config.yaml
model: "image super-resolution model"
dataset: "photos with spoken descriptions (Open Images, Localized Narratives)"
lr: 0.0013
grad_clip: 3.0
Rows from block 6 of a small image super-resolution model, named by matrix and row number. Rows with one number belong to one channel. Each number is 500 + 25 x the weight over its row's rms, rounded and kept within 0 to 999. All counts start at 0. Numbers have three digits each.
After each channel's rows are labels from the 100 images, of 14976, where the channel reaches its highest value: "peak at" is the part of the image that holds the peak. Only what is clearly more common there than usual is listed. The data: photos with spoken descriptions (Open Images, Localized Narratives).
# convs0: first 3x3 conv (model.mid.0.convs.0.weight, 384x384x3x3, each kernel summed), inputs 288-383
# convs1: second 3x3 conv (model.mid.0.convs.1.weight, 384x384x3x3, transposed, each kernel summed), outputs 288-383

convs0.329:472460499480474465487475522479475478476514488482482468459513482476484464497510490466473471480473474484472474450510478491480480487470473460471474449517470459469478476476478476481495471479479482474487487481467476483477470475509467459475472461481476483476480459470499456459490468474498488478
convs1.329:537518545521518524516500510509508530556479532474499498518491512471540505506514524476478503522520526519553522506509493513543522477509522497465511515476516520516517534519509547540503479470504529517506498505463513498511521505535518516526536522521532543557505494475528527511553509512496509515
peak at: top right

convs0.270:468466487480485463489471504480472467484503484503481474458520486469495473475499479472473468479478479478476461453491476483486469475466479461480466460529473462472484461484480475473499464479478482473492477477468478482481467476500467465479469462475468479468479473474510457459488465475488501481
convs1.270:539509549515502521509504504521524529523485529472492496518488506452535500510509528467481507513514511518547531504508500506514520480528515488461520518479525523524509533517498554498521461455495523510524518509458508491496522498524518514523551527512523540520488491473539528515514521512495516504
peak at: top right

convs0.355:464483492488506458476475508504472465503524492529492480447556521492509480466509493501479473482511516487481459463514457478483464468477515467472476459553476451474516462474517492504526491492515493481517491477472483519510465512501476460481488455469456491484486473478531453452498466477515485517
convs1.355:531525563518491523521491517486513523509487550465516518520477487512517514543520539501504509524498496527554518513506513524507523481525492505466508524475520522523495533518484536495488506508480536513525525509461517481479517485504506521538537520531528547526519498507507521522554521513496500484
peak at: middle right; top right

convs0.189:512512489550513511501506521533465501503483543520541533514508497554500524551431532536532534539515502539540505521508527511476497489494511500489529517499491512487516524504515492523524542534514540532466481512516536516517499519468527511531502499497511535514496521542490514473440508533511490506
convs1.189:516490519480536500497476510536485502559482491494486476500520538473553484508516480465496473475536544482500508495506499501555499487477541474522442512492508495508541505497536502535517472487524469486475479491483488521531492520552479496488487506499498467556494481483548497520547477485460547539
peak at: centre

convs0.368:463461485477499464478467514494466466500513480498477475458543503483510464467506477484471459471497498475473460459501466477505470469470499470473466458543480466479503464469501478501511482479498479473501485470471475504500469493497465460473477461468462475495496465476534455462496463474490490499
convs1.368:552531537523504525521487494503521529514481538478499511525475495487523512530505540500506506528504507517553528514502500525514529471513511514453511544470527527528508543520495549498497495488486535520511509516472520487491527497523522518528535540529531543523498502494511528522511511511498508503
peak at: top right

convs0.309:491471493500462483490466525472483485473527504482495457476534484470481478491511488467449466488469477498485483454507494503459490481484474459463470467552493479491476501480476473461501473457475501487513509483457493478472477471513454466492471472479483499454460460439514468467501482491502469477
convs1.309:539517563511518519513496530509517519548489549464513501516497509498544507510525529486498500521512521530562517497522488515551502469521518502461512517481512518510510524514510554514496502490503529515529509502450502499507509507564511512534545517520509554544512493487526520503528514508500507512
peak at: bottom right

convs0.300:507478484469454509506464498463517484472466476474480494503469467488464475488496469488488464475463466472470504483475495490463496473517461473460475489498523503520460496511462514457479491484462483467496478475460471458464476463519452475473509512499488479455487463479458473515480522475459473457
convs1.300:538508528510522512509501512536523519561479522485511465509512525464537503503501510454508488515524526519528518495518475505536510478515522488478501512490509512508524517518517544508544458453506513514528489496468507506509514507580504508516527518509517519539502493454571521504500512512481548525
peak at: bottom right; bottom centre

convs0.215:486478498496461477500464521479486480471519488494483468474522484471474473474504469470459448484469478482475481451504483502463493483487475453468456458544507474498473484489477483464507468471477495476511487474455488480477480472501455469475467472478484486458455462451505462469502483484506478477
convs1.215:538514558512524518516494529496515523561490545458510501515499510492549508509527527480498502517515524526559516500511494512567508476514515501466516518478508518509511523515506545516493491487503528514529516506454509497505511504550515514536538515517516550549503494481532522504543514511501515510
peak at: bottom right

convs0.285:504507495548522506500499532529458504510490538517537538510508501553506521550428527533534531538514503534532502516514528507488503481486508500497522509499488504486512517515511489520517544544513532533460476514515536512518502519467526509525498497499513530513501521538489507468439508531517490505
convs1.285:508487517476539489498471511525487498562494490488485477492521542474553483512514481471496475473538549478510503486504502502549496484477547477512450510492505490502546499495542498536523475487527473481480484490479484524535487525559479490491485499499497468553493477484554490516541476482470550541
peak at: centre

convs0.34:478480487475510461488460498507481470507508462513457484462521518488506474463494455500480449468508514462472475454510459490507481470484516482473457457526495458496512468477512495498534484492513480465514475467459472516507486507500460466461481483474468467497492464475526460486525477476491480514
convs1.34:518522569503498511519478524465509519522485544443509530506481488522526503530523531505507510512499500514553504493496506519515510474523500525454509506471515508516498513513489525497480521517488525509537535507442511486491504498512499512530531506520514546536506486518517511508553521503504508491
peak at: middle right; top right

convs0.172:499470488477453495499456509465492479477487469470473502491472473495463463481494465478485471475467472465467494466488507502474493479498464494454462464506509483503467503494469488463488492486471473469490489477452469469473472470507457456470473485497491473456482456465470475488491497467473479467
convs1.172:533505534507530511504496517517519517563485534473513478508501519476558503503522515472497488514524533521536516497515480510566511477510527494474502514484509513509522522519518542523506477477508524513527499496467507506516511507588498510529525517514507533551511494476551519504530510512491521522
peak at: middle right

convs0.46:496505496491537481499500507521508520511500472532470498485547539490525492467511502521513475460551550466489489482524468507503483495487556503513476486538492481510546469513550523518548496480548491495523503479498483542537519545528479503466523514491474482523491495486529487524540490485509488545
convs1.46:525513562525470529524489494496512530474490535474515528526461468525477516524499536516518499524475477528507533519517513523473533496515473510504482517474507527507475535530467517478493521523464517519524514507472528461467526469472502533520530522528536524486516497525478536527523516525479476469
peak at: middle right

convs0.83:504504492554514505498508527533465501506498543521538539507513500551502519549431526534533536542510500539534504512512536514482496493494506496492530509505494504492516517510511490513518541540511536530458486512516537515513497516464526506527492495499509532506493520538494503474434512536511502506
convs1.83:512489520476535492500470506527485501559485485488484478496514535474548483516509480473498468471535545479507509487501497502542498487474540476520442512484509491506542501500537502532522474484518466480479480490482488517529492519557475495486485502500502462552488478483548494520544476486459551536
peak at: centre

convs0.282:470472498476489462478472527483481472494522492495481461453531496475501468481514483476460462475489490483476468454512475481490475479481490462477470456540487457488493477469491484488499470473491477472503504474465476496487470488512462456478481466474465480475483465459525451465500472469505495494
convs1.282:532521551516510521515496516494519521541483543467512511519487502498529506525519533490495506521512514525560518508505504516530513483525507499460516525472519522519507526516497547521503503498496532513522516505461512493498517497530508516538545520521523551536510493502518522514552523511496505505
peak at: top centre

convs0.367:459470493479494453475472505501473464498524482519478484447535505489505473464506475495473473477503506476475454461512463479492464473474504475473475448543476453476506461468503487498518488494504484471511504477469472508503466502496478461472474452471456478483490475475522450454498463475508480505
convs1.367:528521557519503518523486513480511527502488552453507522512475490501523507537516544498506515522502503523562515506506506523507521473518503515449518518476523515524504525519487539499480506490484540513516527512460512486490517492498508519536542516522526556533511488493506515516541506510508503496
peak at: top centre

convs0.224:462459473477486462471475509492470461505510482498479478455539501491503465461504475497471479475495496474472462461520480473504456465478494476463489458540484460480500468463501479504510489481497479471482487472474470505500456494483480456477480463466458478487497480480536457464483474469504486498
convs1.224:547537540521500524528493496492525530512478526470506509523473492480524517538500541496519499530496503517534530518492499531511533480517505518469505541465527529529502543521490551493501488490483532518507495524487520480489529493528522524512532535533530528527506505499515531522510511515486523494
peak at: top left

convs0.17:469462498471487458476470517494477463492524477505475470451526497484494472474509473489468470476490494474471459460519469481487468476476494469470476454543474456471494467472494488491510479485493479468507501478467471500490464489501475459468472456475456475476485472468523453461499466471509485496
convs1.17:530520557519508516520491518491515525534487552457510511513487496486535507531524541489493511523512510525566511503508502519526518477520509514457516519476519517519506526516495542510492500495498535516526523504450515493495509503514512514538540516524520554538499491492530519512559517513503508500
peak at: top centre; top right

convs0.289:466462482468487461476469517490463463491510476493473477459527495488492465467503468482470470468490491467467459464516469476494468469471491474468480459536478462476496469465493477497507486480492475469484483472470469499493465487488469458469474464468464471490497465476525457464491466470492481493
convs1.289:548526539519506524520482497503518532509484532476495512517477496485525511529510546495502499532514508520549531512500494527508525467515511522446513526480520523518514542522494545503495496476494531519513500516460513489503524502519509517523539532526527543526496491480520534514510504510502508506
peak at: top left; top right

convs0.88:513510493549517518508516529521474508507485545509547539520505498544503527546435539534528540542508500541541511526511533517493501491505502506499524520504498522496508529515505494517517537546508546542465479524526542509510500511474537516537509509502512543510501531548490516475441518547515497502
convs1.88:517488525478526505504476501538485505551494482499488471505518534463546484513510475473496472470528539475497509496509509499544500489481538470524439509493509502506536510495536501526520465483519460482472486491490489518529496516542477494479485512497505455543485478482546501523537480485462543534
peak at: centre

convs0.263:506511495548518507500501531530460504509493540516537537509509503554505525552429527532532531540512504535536504518517530512486502481488509498496521511499490503487515515513509487522517547541516537533462478513515534512520499518465526507525501499502511531511501521539491507466438508532515489505
convs1.263:510489519477540493497473510531487500558488488490485479497519541476550483510515479470494471472536550479506506489501500502545497486479545478515445510488507492506542501498540500534521475487524472482479484488482486524531487521559476493488486503499496467550494479484551493519540477484466546539
peak at: centre

convs0.108:508508496553517506501499533530458507508494539515535535508510506551505521548429526534530533537511503534533507515518532511491505483488507500499520513503490505485514518517513488518514541545511536536461476518517536512519504518464526506527503498502513531507502520539491507466437509533515493504
convs1.108:511487518474538492496473508526488500559487487489484479494516537475551482512513480476495472474537546478508506486501500503549497485478543477515450511490507491504544500496540501536526475485521470481480483490478486521531488522557477490488487500500498465553491479484551491519543479482467547540
peak at: centre

convs0.345:507508497546520508500502535530460504509491541519539538510511502549509522545430528536535537538513501535533504519515532507485499482489508497497530511506490510487515518516512487521514545544511535530460480516518533513516500516467530507529499497499509529511499526542490508468437510535515491503
convs1.345:508484522474535487500470507521485500558494485486485476489516532474551481516507478479497471471535545477507506484505503502550496485478543481517449503490504489504542499497540498531527473483521468478479485488478484520530487521557474489486484499499499461549486474484551489519543473482473549537
peak at: centre

convs0.195:463470491478490460482470514489469474499514481508477470455533502486502471475508478488476458474499498475473463453511458478499473469470497469474463454538472458473499465474500477495509480484497477473498468479466479501495472494492469466473472457475468474483487468471522451456500465477498495498
convs1.195:530527550520502522518490512485514525524483554456514515519481494504530510533522542486503513523505502522560515509505507522519521480519503505449519522467524521525503531517493540502488504501489538517513528511463517491492516495513512515538533519522528552536506494502514521518551514510501506503
peak at: top right

convs0.127:466460474475488465474457520488463465487503483489478483463526488493493467472490485492476472476485486478472472460499475477483465455479485474455482462528473459473491464469489475492504490484486483473481481465460471492486465484486467464482479467463464481486489464479516458467484478474496466488
convs1.127:553532543525503528529494495511522539501480519484490489528483498452517510528495534483522493529509502510536535516505493525510533481517507508469501534484521535525517541528494550495508471462487518514508487519472519483496534495528511522507540539528535523522501493479518540519492506517492527502
peak at: top left

convs0.152:465463490477487460478460514490474468489517478495479469454529499480489468483512472482471468476490494476474466453516475485491475473471492464470471450533471456469494472470492474488504475483496482472496481469462474499493471491506462457469468457473471474478479460471517451458497464473491482494
convs1.152:533519551522513520519488512497508527526483548466507507514483503478541504523522544481487514525514512526567514507517501519534521471519513504448516522474520519520511528517500541511488496479496537518516515506458515498503513504513522513537542517522527556544496491480524524513546511512506514504
peak at: top right

convs0.310:487472498505470481490465532474478485476526515478501462475547493471476481475511500476453475490480483508490478458500505496465480457486481462461464475555488481484486500488486474465492468465483506501499508471458498488480474480496460482497468467475473507460454473450516466457494482499505467485
convs1.310:534517572506512518516492531487511521546491549457509512516496506511533501520531529485512506518508512523563514497511494515537506477523510506464506521484513520514509520513501548507492505493497530510534511504452500494500505500541504512538553515525511551536508491503517518510530517504499506506
peak at: top centre; top right

convs0.174:467466494470488459477464514496478464491521474506474475452530499484497470473510471482466463470490491473469465456518470480488473469474490469474470454548484460485495471470493486494506481479492477471501492476462471499490469490509464461469472461475467473479487464466521455465501466470497485495
convs1.174:528518552516511513517490516496515526529489552465509510510486496479536505527523544487481514523514509527562513503509501518527516475517512514446519518476520515519508527517500544507495501489499537517527519503450510493499511504510518513540548517520518555537496492488534519514544515509504512507
peak at: top right; top centre