Weights of a small image super-resolution model.
Model: 14.5M parameters, 32-pixel images, arch unet, norm batchnorm, widths [96, 96, 192, 384].
Rows from block 9 of a small image super-resolution model, named by matrix and row number. Rows with one number belong to one channel. Each number is 500 + 50 x the weight over its row's rms, rounded and kept within 0 to 999. All counts start at 0. Numbers have three digits each.
Before each channel's rows are labels from the 100 images, of 14976, where the channel reaches its highest value: "peak at" is the part of the image that holds the peak. Only what is clearly more common there than usual is listed. The data: photos with spoken descriptions (Open Images, Localized Narratives). In brackets: how many of the 100.
# convs0: first 3x3 conv (model.decb.0.1.convs.0.weight, 192x192x3x3, each kernel summed), inputs 128-191
# convs1: second 3x3 conv (model.decb.0.1.convs.1.weight, 192x192x3x3, transposed, each kernel summed), outputs 128-191

peak at: top right (84)
convs0.15:456472483470404505448487489469479540457509443515480493433436487501533481422454488509489415486480388495470398489454411493397510377513486501436474511491449499475457476400485482494546525473497506
convs1.15:488512536462508433451482570500414491605448493496608500599509451526520511440449506442524491556544472471510497582459481539525468483508501542486479488435603454536518521442484421390450534487432492

peak at: top centre (58)
convs0.78:478518521490426502511503488486436459432468466463477484492426453532497526466498516503532422515491394440506401493491411546399482379470514582465446528498450559498411489388513478492475468505421507
convs1.78:509451569571540517419473458470597549497492532524459538515508522503598484564439459440535554515490518562506489439517546510550575526497466452605493533481584531489532474575542491503506511544410456

peak at: middle left (33)
convs0.12:452454447521453485523572467470464506480526462505529479520430478470484537476538527452502446466583432427533427558481457499420506397466502528481551509469482541503424476404471472514561431500469528
convs1.12:471466542577500453464487482478537575513556523444530479496546487521472525551495536530605500530498566514537504436486448530612464626540500494545505553496534514569549435529539575540538559570486499

peak at: top right (95)
convs0.40:474528448480425467447521571474540501453548478482517478521443483466478509418501424471488443446513417476520409420510424488417508392496500479465559499513478502493503457390451478472519482514448509
convs1.40:401508472503585479445498579529471537513520547517541447524516494480502509565563476447523470485445566504512594472522473513591453609547508524528462494545545482559539523580458565438506544567483558

peak at: bottom right (100)
convs0.121:431516486468573554462489466492546525436464483519439461471528513578582489509463454537474487496472535495581561451415608568546483623462474547553471498522458504489559479592477514545418477480524504
convs1.121:526484545495452569468475544550467512469471496548559517531479512485565477392485487471496519526528482491463445513501486554429485433475499468422467478460502430541525547382533479484482507511525549

peak at: bottom left (55)
convs0.182:493536466521431481544557450515474446469539508529513458510462556436496517462528545448473450450564395407501409585556443493408497385459494487495554520531481490477436500392483508524546437438510510
convs1.182:506431536589519405494476442455583516540486471428482498414527554558507530565433532538588512551510516492535529433495464545564443557533476525509465526458538442543544428485541570598473524567478463

peak at: middle left (52)
convs0.68:470481492470418454474530472443489473482467449472455472509426525544494454422447516518456416479467400468437410478473411531408475385468463469421477461458454463470471515370484456495490495477465484
convs1.68:470456534550521493393506542495493480447537426530499475514442471511490529546456517436568463524508519451622557549411499527582482597482479479606447569487506467459461528659629513472509515459404485

peak at: centre (39); top centre (28)
convs0.93:490384567485493491573454414509507457520447530459459551438519492496469578460479572570495492530484438549368449467506471551450514424426592535497532569453487606481480521441535509473482554497358449
convs1.93:456450515452531379521453503508421476571428494504533447555484468494515554473516532502394481507461458513448478483500486458443509420522574510441523561505573579546529461437473450451510502564495549

peak at: top right (36); middle right (27)
convs0.2:455506492457424465472481523489507491467483446482517437490421463471504478414503526481529425474515389490499409471451423484416501366480501473472510472493493486535482499362496464519508518519494522
convs1.2:462423508476460461429439537565437504522477452503538469449481464517457505506560531511543466503434472564497464490425386521535486555456536530387483472475524492573484458496587523497546556632523599

peak at: middle left (44)
convs0.61:467466495493419477441498468472476557415466460490457497464459487510489464421419514581485455530480396495430411413488402554421489383482448507438473470425443448448441458380486504513489538480476490
convs1.61:552508438504527631481449523524420464463476531442496516459426505550572475481488469459451526535418499430516554495451495539464402476480487535482388471465550480521540638559513539458488552382536538

peak at: bottom left (92)
convs0.185:463472468457418521480478518492491509436509462530489461502437474511467464390507479456481438452466405486442432455465433465434523408522421503428443489535456469485429498387467537492519506455461497
convs1.185:513506505482460430416442598539481478625467607497539455500587482454436507511502485466492542454506551471589535465560570577605553587514513485496492525470534467510523461541461454438473534478476497

peak at: bottom right (91)
convs0.58:549472469528450452522492463499584485507353564464480577401523430534462510497421543527403513518402463473460456427560497585469481457496570558461587494389501531321422444454446459404403562491560525
convs1.58:500576477570537496495489569575522511474515453531528492562453481427548522549568425508420575475498517470506529501501426518563578642568555501555531508551457529403489538557451503541506512510568491

peak at: top left (57); middle left (26)
convs0.69:400509529451454512416461515436455471485470417506466496474467471500489515446510487442521441446507400483451425484466441448421488394463475520461493538477475496505502496396490521472487482509436503
convs1.69:467560533523512396438441498510499475541415569498469497512532553476475485454518425447497543502487482461566460496521512560543521539529477402509445480475495514511551454500412523420428477427461387

peak at: bottom left (34)
convs0.187:490459525449431552549473457492465521434436513497417499454474493514534533436554564600504469532472405464429417446517443542420465404514510540456419511531468527472428511411431557496467558500488472
convs1.187:499449487533524478511417456517546431567392574487505503502499522532524457517466415496430612453424490505395497430545545514444571486521465495475531432450555465544598511509469465436502545530482541

peak at: bottom right (34); middle right (33)
convs0.145:483531418377480535478520657578405423473515525554547418497476442537490478446529568512515494500452508474569515592490500505507551528611577627490511402532481673555481498521468384484509497623621572
convs1.145:474484561571504553457465509494539526528498459545437578521521552367570516488480547534612504553555511546515499452529545448502474459480516533546464521474587712454489517555545543546473526495461502

peak at: bottom centre (27)
convs0.60:553532530401486518620494522518417438437481569567531431585528426475508499499552503465456540455469479488528464640553527468489516449453461497497542481467521556536460486465445423497506435469598480
convs1.60:465440511513534500570530401438553538557525447412471567434487564553503556517439549533539451539542538503517526464455493474464432486505516525474470535459518577536567492493531587522522511475469487

peak at: top right (50)
convs0.173:448561524516415499508585493454481549484503402479484505452422497553478529477488487508527409560518409501438411531430406536416484397506514511501476493526469563480474501394544485509491489517526492
convs1.173:571527505501499450456486498509506489484529556561534505544530430476517485566488489417501602435493503486516487550528592511595592554478464430612516519510536581379508544540493411403495443441458482

peak at: top right (72)
convs0.91:446506516491426497490470499503479499427512476567473501510433480497482471453478500477508424474489386507458395468459415478401534348513449509452479462517468489515448503371510540496507496519495521
convs1.91:436488477621563554435443551512453487496421474501485570487403547456514502496499445419568490544509495469539558512389433497523402528556524548531477471467477501530518490587467551411467553478472449

peak at: middle right (83)
convs0.132:416431471451427524461503483474462501468480438442444449469446456520478473420504500543410448491451424507421420431459445519427445429463457517444486488416433471526438475426474499510516551480486544
convs1.132:477586507383480447457487535496384445575461492495415514583449540463490494471500451416527477501520453457563495490490514539466500439556455418505477465490584453613581504481435522478454503411569492

peak at: middle right (33)
convs0.31:421519530525473379445466478519528499530455441580493495503452474472500479467494489489557458422480448555473455432482463549435542426519470458466561440560491444482442485437560414500480540544509511
convs1.31:491450611448525363483519514539495580550449535524523509521450514553550519556499464582565477593485502627499514465508551497543536544482487546545496477459599411546489391531501534516497579632479615

peak at: top centre (40)
convs0.129:532419499513480515526580435522532489457543520472487482475509556517498535437448512561482486508480396502402401432479461600425480376388567476505544481443453548563430477385517553523514518535445450
convs1.129:587484456424479475515468583589440454495519564544569399482494463507520528544555494453436549439436517484489510483554556469520513472536537512439439560578525559528463509463425426511510447537490624

peak at: top centre (28)
convs0.66:490406462526454459536493416496548479473499464439504530460459518516476556475452513542461457499520400483442410484472433595409469377416571512489544523431453559480442509394505513509522522496386472
convs1.66:585521505515523464512482512542437511452554508503571387482512508534548540541541549557447539548445528498479514450545481493511482523528545516502415604564559551558519496482509496597545482578439570

peak at: top right (59)
convs0.25:502473439488462451472571489489456501385503440421489509496458484527490505486482461468434467483500426383516435482481433576418437388438523532506472481389493528462515457404465480525490484444437535
convs1.25:585461577595547562473545473498571591391607533513560495486537516535555478567520502501557522588568518501516481510537491539545515550521466521572475517534513478490462485527587624585556471534457459

peak at: bottom right (39)
convs0.95:541465539481490483534448451547373431401439571497494472533533447512469473484558571550520528498466483453440485466596509508494500476514438505479391480533505469429446534470459473425477490481427522
convs1.95:540419530550574493467424429500585502552414498472401564400508619520613468527406504507484563515480528522466542406501532498456482471540445535507456434415550423536554474567498540548460554553454486

peak at: middle left (36)
convs0.160:479432472501461487531500392530547518489476485464454531442485531464469548496372499483456471470487407527460414435516447568425545384465575449498582528417502561458423434382461497532483518468502441
convs1.160:552558545444560429529539575553438533523501508575561424557467497499636562548557485592456484541481536567473566504578554493560563573525586558543481611531539551497449476514430446538501500573484556

peak at: top left (49); middle left (34)
convs0.100:526479482480485437486459389472529468536480501537535500461485506485435518507410549434424513456437454524514453499474472501459549443460518468503620511442482509471417518443565344467513459447482490
convs1.100:513574585449500417528552477502493503617493538484540540535456407574637560486530534602406487533498472576491505512546552530530624437480542505513558580531594470414461534466467389447486560466491492

peak at: bottom left (43); bottom centre (28)
convs0.123:502430489500474453551487447513446495466456497418458429486494548491490510465535605520453479408503428477342443470509457584445424423493508520499537479364471539527426481423511512496513504576577503
convs1.123:509464486491490468498412500530429460460474446493479464439462608540493484520472402483496465504440574505507513494489534504408488510509472521449375439485461507604532489511536548503504456473504572

peak at: top right (37); top centre (25)
convs0.92:444528480467438514494518531432529510439507428537547470494464497549497503412476455518513435509491419516514431567462444512439513420446476600485489501534467538512453524422516505512499462504413481
convs1.92:491571523503519456484501479474498493399501456478397576586460528429541527493434425415527489542499434456539505492457482458504525482530499365572488548522512627444501540496445470466430414444524414

peak at: middle right (32)
convs0.127:483514480487422431493487534498553480472515481481496443521452520486442475412503488497519476453506414505537426434499450515431507388520533454460531444539489493598483460381523521545519481546502476
convs1.127:472489495413456404449458567575432503466481463563532470504528515495421480514575488522501487456491535571474477542483438489488495596468509530397470437514523486610517460503504547515527483655520612

peak at: top left (72)
convs0.85:456482486423468437499540455446428485434495499544413488464483503470467429434489575512436480444466431456387450483499474511450432410465433466481477442446482450468469483421420449462511446513483557
convs1.85:516405479524488510515484475527522504546468514473551526474444489570570491445509525569406556467448427498439464582495469531437461530514537565415517456406476501463517516484481496487536578494498526

peak at: centre (56)
convs0.22:476536501449424490493517460495538486469496509448463499493453455516454506419459551532448465479444386503457411450508441528410516384495547489474554491478414526454496503381488454452484537498510468
convs1.22:499482525474441388469484488482514547509543443457554455539406410522538477512524493491413425510418437514490438503390398505529533488468512462402533467511508566472420507468527455491529494538585552

peak at: middle left (29)
convs0.37:516513503410449547505520491451426564418462485494448518462452433543530440451565495564484451545488429484446447462462441481444508426531425478482472475507479445436497535426399542534491542477531518
convs1.37:461501544447565443461475540508437501570472558491459575551503458410479476470455492462540537508544433482531445497470510548431551416600472511576596448466569445518548432444477534427524531507568457

peak at: top centre (66)
convs0.50:501460444409484575496536484477500536457476508419463411483509418475472532541445425504341511459403434485465467427498469441451468402452558445492451468417471562492450500409415460537520526452423441
convs1.50:539417500472468566510546523469534556507591487448559479459436459542508530495483579478506424482485462458519520518422450501536487519542545497386512544501484572495465492506515466512543482430531579

peak at: top centre (29)
convs0.28:493477467440429480477542541486448500473526512433486471516465504475451514439480488466484487488480369457508387489467419481400512356520544490452496493466471564528489462358424471543525456488496492
convs1.28:588447546479494495427568539479519591490575462505514533509549575459527505576476548480527437502565523523526463537478540499542449559480538533501515548407580573542476453583531513574567442518488547

peak at: bottom right (63)
convs0.55:433425501423509484437462488478492521413443477536414473445501440517456445465445453498481481498473531529438512479485577508544479553476389487491466450480472444511495471522514538486490471489427480
convs1.55:553540440496509628414441560515435454458446545444547448617504527469524492480530435425559506608566543452509547511566507545442505521439532521484427440490507409558501572515431503405450523442539493

peak at: bottom right (100)
convs0.39:398360490497437485415511486521516510484533347515469505447410501516560482446440458548492445540490487523548476501376439529470525510538504478330531493495432544512466420496466511517538495497507561
convs1.39:508478489546575563500475468472425501537481625417569530566500460538506408475507470495511553492492551514374536483529480480494448531526439556448517360480531348479514545453469539446532594568538517

peak at: top right (55); top centre (26)
convs0.137:408403481453453474438427488452471449446474411494457479462448517481477497420477492476499427425508420493451433463438425489418439409473472498422501496466458499542510480415493488480497450511478474
convs1.137:402495525556523469455455572537498530509462436539477552468372459410529516583511459455557544526462466454566515431359398502598525537584557519524507551550480560455515416529473479495472545519529536

peak at: bottom right (100)
convs0.9:472555542447576527530499502523527478499444532496418483501542545561520507524505561514532532515487560496562570496470636567579486623487473514550496481517528531538578497590496482449397489484523505
convs1.9:517513510466419488520507524539522523498513525539512540472514511550518485435477484512448519497491389545446381573505510515385485368508470495483526479481480486507539520374528470521533493536491553

peak at: bottom centre (32); centre (26)
convs0.152:474450499478444424565543454493529492495446466487457525465446518487507530391497567512466442462438414517414416478444427524418505395508525495426552523461446561478430467400452552450471529534518474
convs1.152:508432523446408320492467530493466497665462504506516511495514533497456495556478521534492481524427473591488420532490533517509553533498507494467495470455534572546444385434509510528533493593545557

peak at: centre (52); bottom centre (28)
convs0.19:460488485473432435519550479493493523511495464552506498486424462489516514450484522465503424443518395514474400498504422492407530381482514471460568495507456514493483474381471443524530499513511534
convs1.19:508432615513509385470521510511524592563500496492526538515435524519597533552461476587625470608528512605525490454488509519541503535496509522510489507447583461547492409487540506561507561600498566

peak at: centre (37); middle right (33)
convs0.14:513461527501458538530527455517506584469478521415488559427485395558494525498506526613454474532457402500414413435531442559420572382487530533511469485495506540395476513376505524487500591463466501
convs1.14:563536442402511528489491575527406509498501580564532384477519463521483502632572542387447514443445522464487551573489518523620455534544513484533499548543471539569543504520403491492517415505496514

peak at: bottom left (82)
convs0.119:468401484455475502470459469466531506432473412439470461361456490479464471467395505462451437444501438457490476438408489490463455514477449504479447483444435482526489436507508531485479469456467462
convs1.119:512600497549495411483442567543461453487461550539536453536483471419472533446417368498487562442494496501437508478522523541530494507487541503504496499470484534475502517419485438456466492529487501

peak at: bottom right (100)
convs0.11:487548525477501526581612443473464508583405473478395567432501519587514526475575604636428476542530516469492522527510532589524567521464527451475508503467468531419520412524405536473426527543607465
convs1.11:556482467515505536538437505506577490492537562542517481475612525460461461531497525424460581482437458515503464565507560514537489418484482448572503394505489553425507511451552474517538429432606524

peak at: top left (72); top centre (26)
convs0.174:440457460487449431509485497486439502413503434494473510465445481467454501423444502453437424460440421475421433478415440506432422430479491505452462528443434512440468481434484478439493524455469532
convs1.174:545533533549448454489447490496422487472489539437472572525499473493474466506427445513464523555489507465543455511449450556534514545538499388489527423527535461504571471484475526481482482432552400

peak at: bottom right (33)
convs0.155:491590494527497495475621520439550561584481498578462540425511460607495485500549533515394485528531455509389480515545509534480501463480440457513450483572537420407499447465428456475445527494503529
convs1.155:543420448550531508491525497505584516520611465516568536448450472547472465569540540461498502408507504490548517594470486527577511496500456475505513386524492363410404510518533449543555448446533530

peak at: top centre (44)
convs0.111:560436477468467503511565556508559465522511570381512493450532510535465568492469495514480513506482439477468449491545476542451544428441631548515525511476475635504465464434466503512517535527386478
convs1.111:574519560499491468435497535526381522502542509569605470524598522460502548537527634487442496514519485503485521536503553456529456515487594472477472600502543668511506509528517430502553466543455527

peak at: top right (45)
convs0.29:493502418520447490446460462418524476479441493405441560390486519511481469452445412485407470492482434438464450391511462481450448422477506483497538507461486470393482449411464571492441509457524467
convs1.29:540528480473495439475549608590461538523528552528602416542525470475509498501597493583427537512504552497492500524572523554566591581562544513505541493544520467496465491495475455528560506546544524

peak at: bottom centre (44); bottom right (32)
convs0.30:472528492507439494513563527517424490439477461558484500422472468525502487428542571521498463506514383470446404556521431501400517376493460527461534489542494501464474471383494462524480460541561527
convs1.30:518384465531466452441388449424599460626455517449475512339536550496472473500424550476592535465458430517532494496501497548502482471507452489487456445449552432474497503507524456510481534502478459

peak at: bottom right (47)
convs0.87:479492477487400470460488520492459518407520505526496486513442497479514458399518515438523445494464375475458408456506440499406504375528435462410424473547452454535409504396477503491534480508494501
convs1.87:571476458549563519515425526564440451479438502557523509467561525426573544431438517513416618455533549462487570473511559462540442539502578603557451539457551561402580557598534485504470504473458554

peak at: middle left (30)
convs0.67:475498515446434524431559466453485570445493466498492519485454444567563431417520510564471448529458400517421426435511444531427564395481418498430443441513468423439441497420447487464522562445456515
convs1.67:467492525485495445400497621489399470477472499599561496637515503502494460505499422425553537536523571475534541566526495576538479562513435526568442443473604416562560496521493573467491457510463574

peak at: bottom left (35); bottom centre (33)
convs0.164:465505489471450474547514498464517498405497458513430458488479525459458537441467507469506475480486388471492414487459454482417430391451528512485509530470479552536517523406500587538465454441463424
convs1.164:547533410591554520458518533432519467397583550473514503592587505461441475521513464439489496488607509380495545535546506557513482522562461559573485514558549571500524603541554514466540450469496448

peak at: top centre (34); centre (28)
convs0.56:510563471456480605504475583529490463400380502580478455458481466440490525510577517459432471436431431441482448559493456479446426422488477509484451497528490545493438555426481568504398458508482509
convs1.56:497539414550474542497478442389571394470523475402466503518571504493380528452455481453498481446532452429521490504511465516455482520444489483483474532518432547425483601577497470480446439432417409

peak at: bottom right (62)
convs0.73:580566565449532478507442496474522495443419586467425439535590483502416471481439516464475558444523490528383511438608588599532444496463392535573496490447550464489575518493567512523425505555447421
convs1.73:521538500475422481409452592542444460482470450499543459565462501437502551410536480440559488536568451431555435532471455554397537476499575491417459500464458493586487457452447526469469516474514490

peak at: bottom left (61); middle left (28)
convs0.74:500535461511431477523495399521538484439534491487483480539462533453527527471414467443484451450516395483532399493490442552417485376453539428520540522454472525512440493386466502544550462439507469
convs1.74:587547534503574435565568490545532517457507495523533453543469523571631552531506441560470527588491531504475567484567577515510533566517523575521444562487518490468460520552443512572488468526501549

peak at: middle left (58)
convs0.53:445459477455442486424506512434479550456474441484475429487433467527503418433507462547434435471451438465479443460438448571454383457483416480415444466450443392469454472445471455494496552469474506
convs1.53:510537436499526558481557591529554554443525504496488473512555529453540576522540446497519494548546626461510584596559566548565439630541551560572507549491530503469415518616407514478505486478476540

peak at: top left (83)
convs0.150:462518543494452405532497449421521478479503472492466498520457551470452539440469522432440458482486441475481433517467470459443446456401477454474512577498464511430459475440515450474475450418427458
convs1.150:487384613449451413523443415494461431562414495510466525462496505545445518462379556448586522493443476499565453509485489507466497549472499496442466551444489512572603400528540565442452429478458478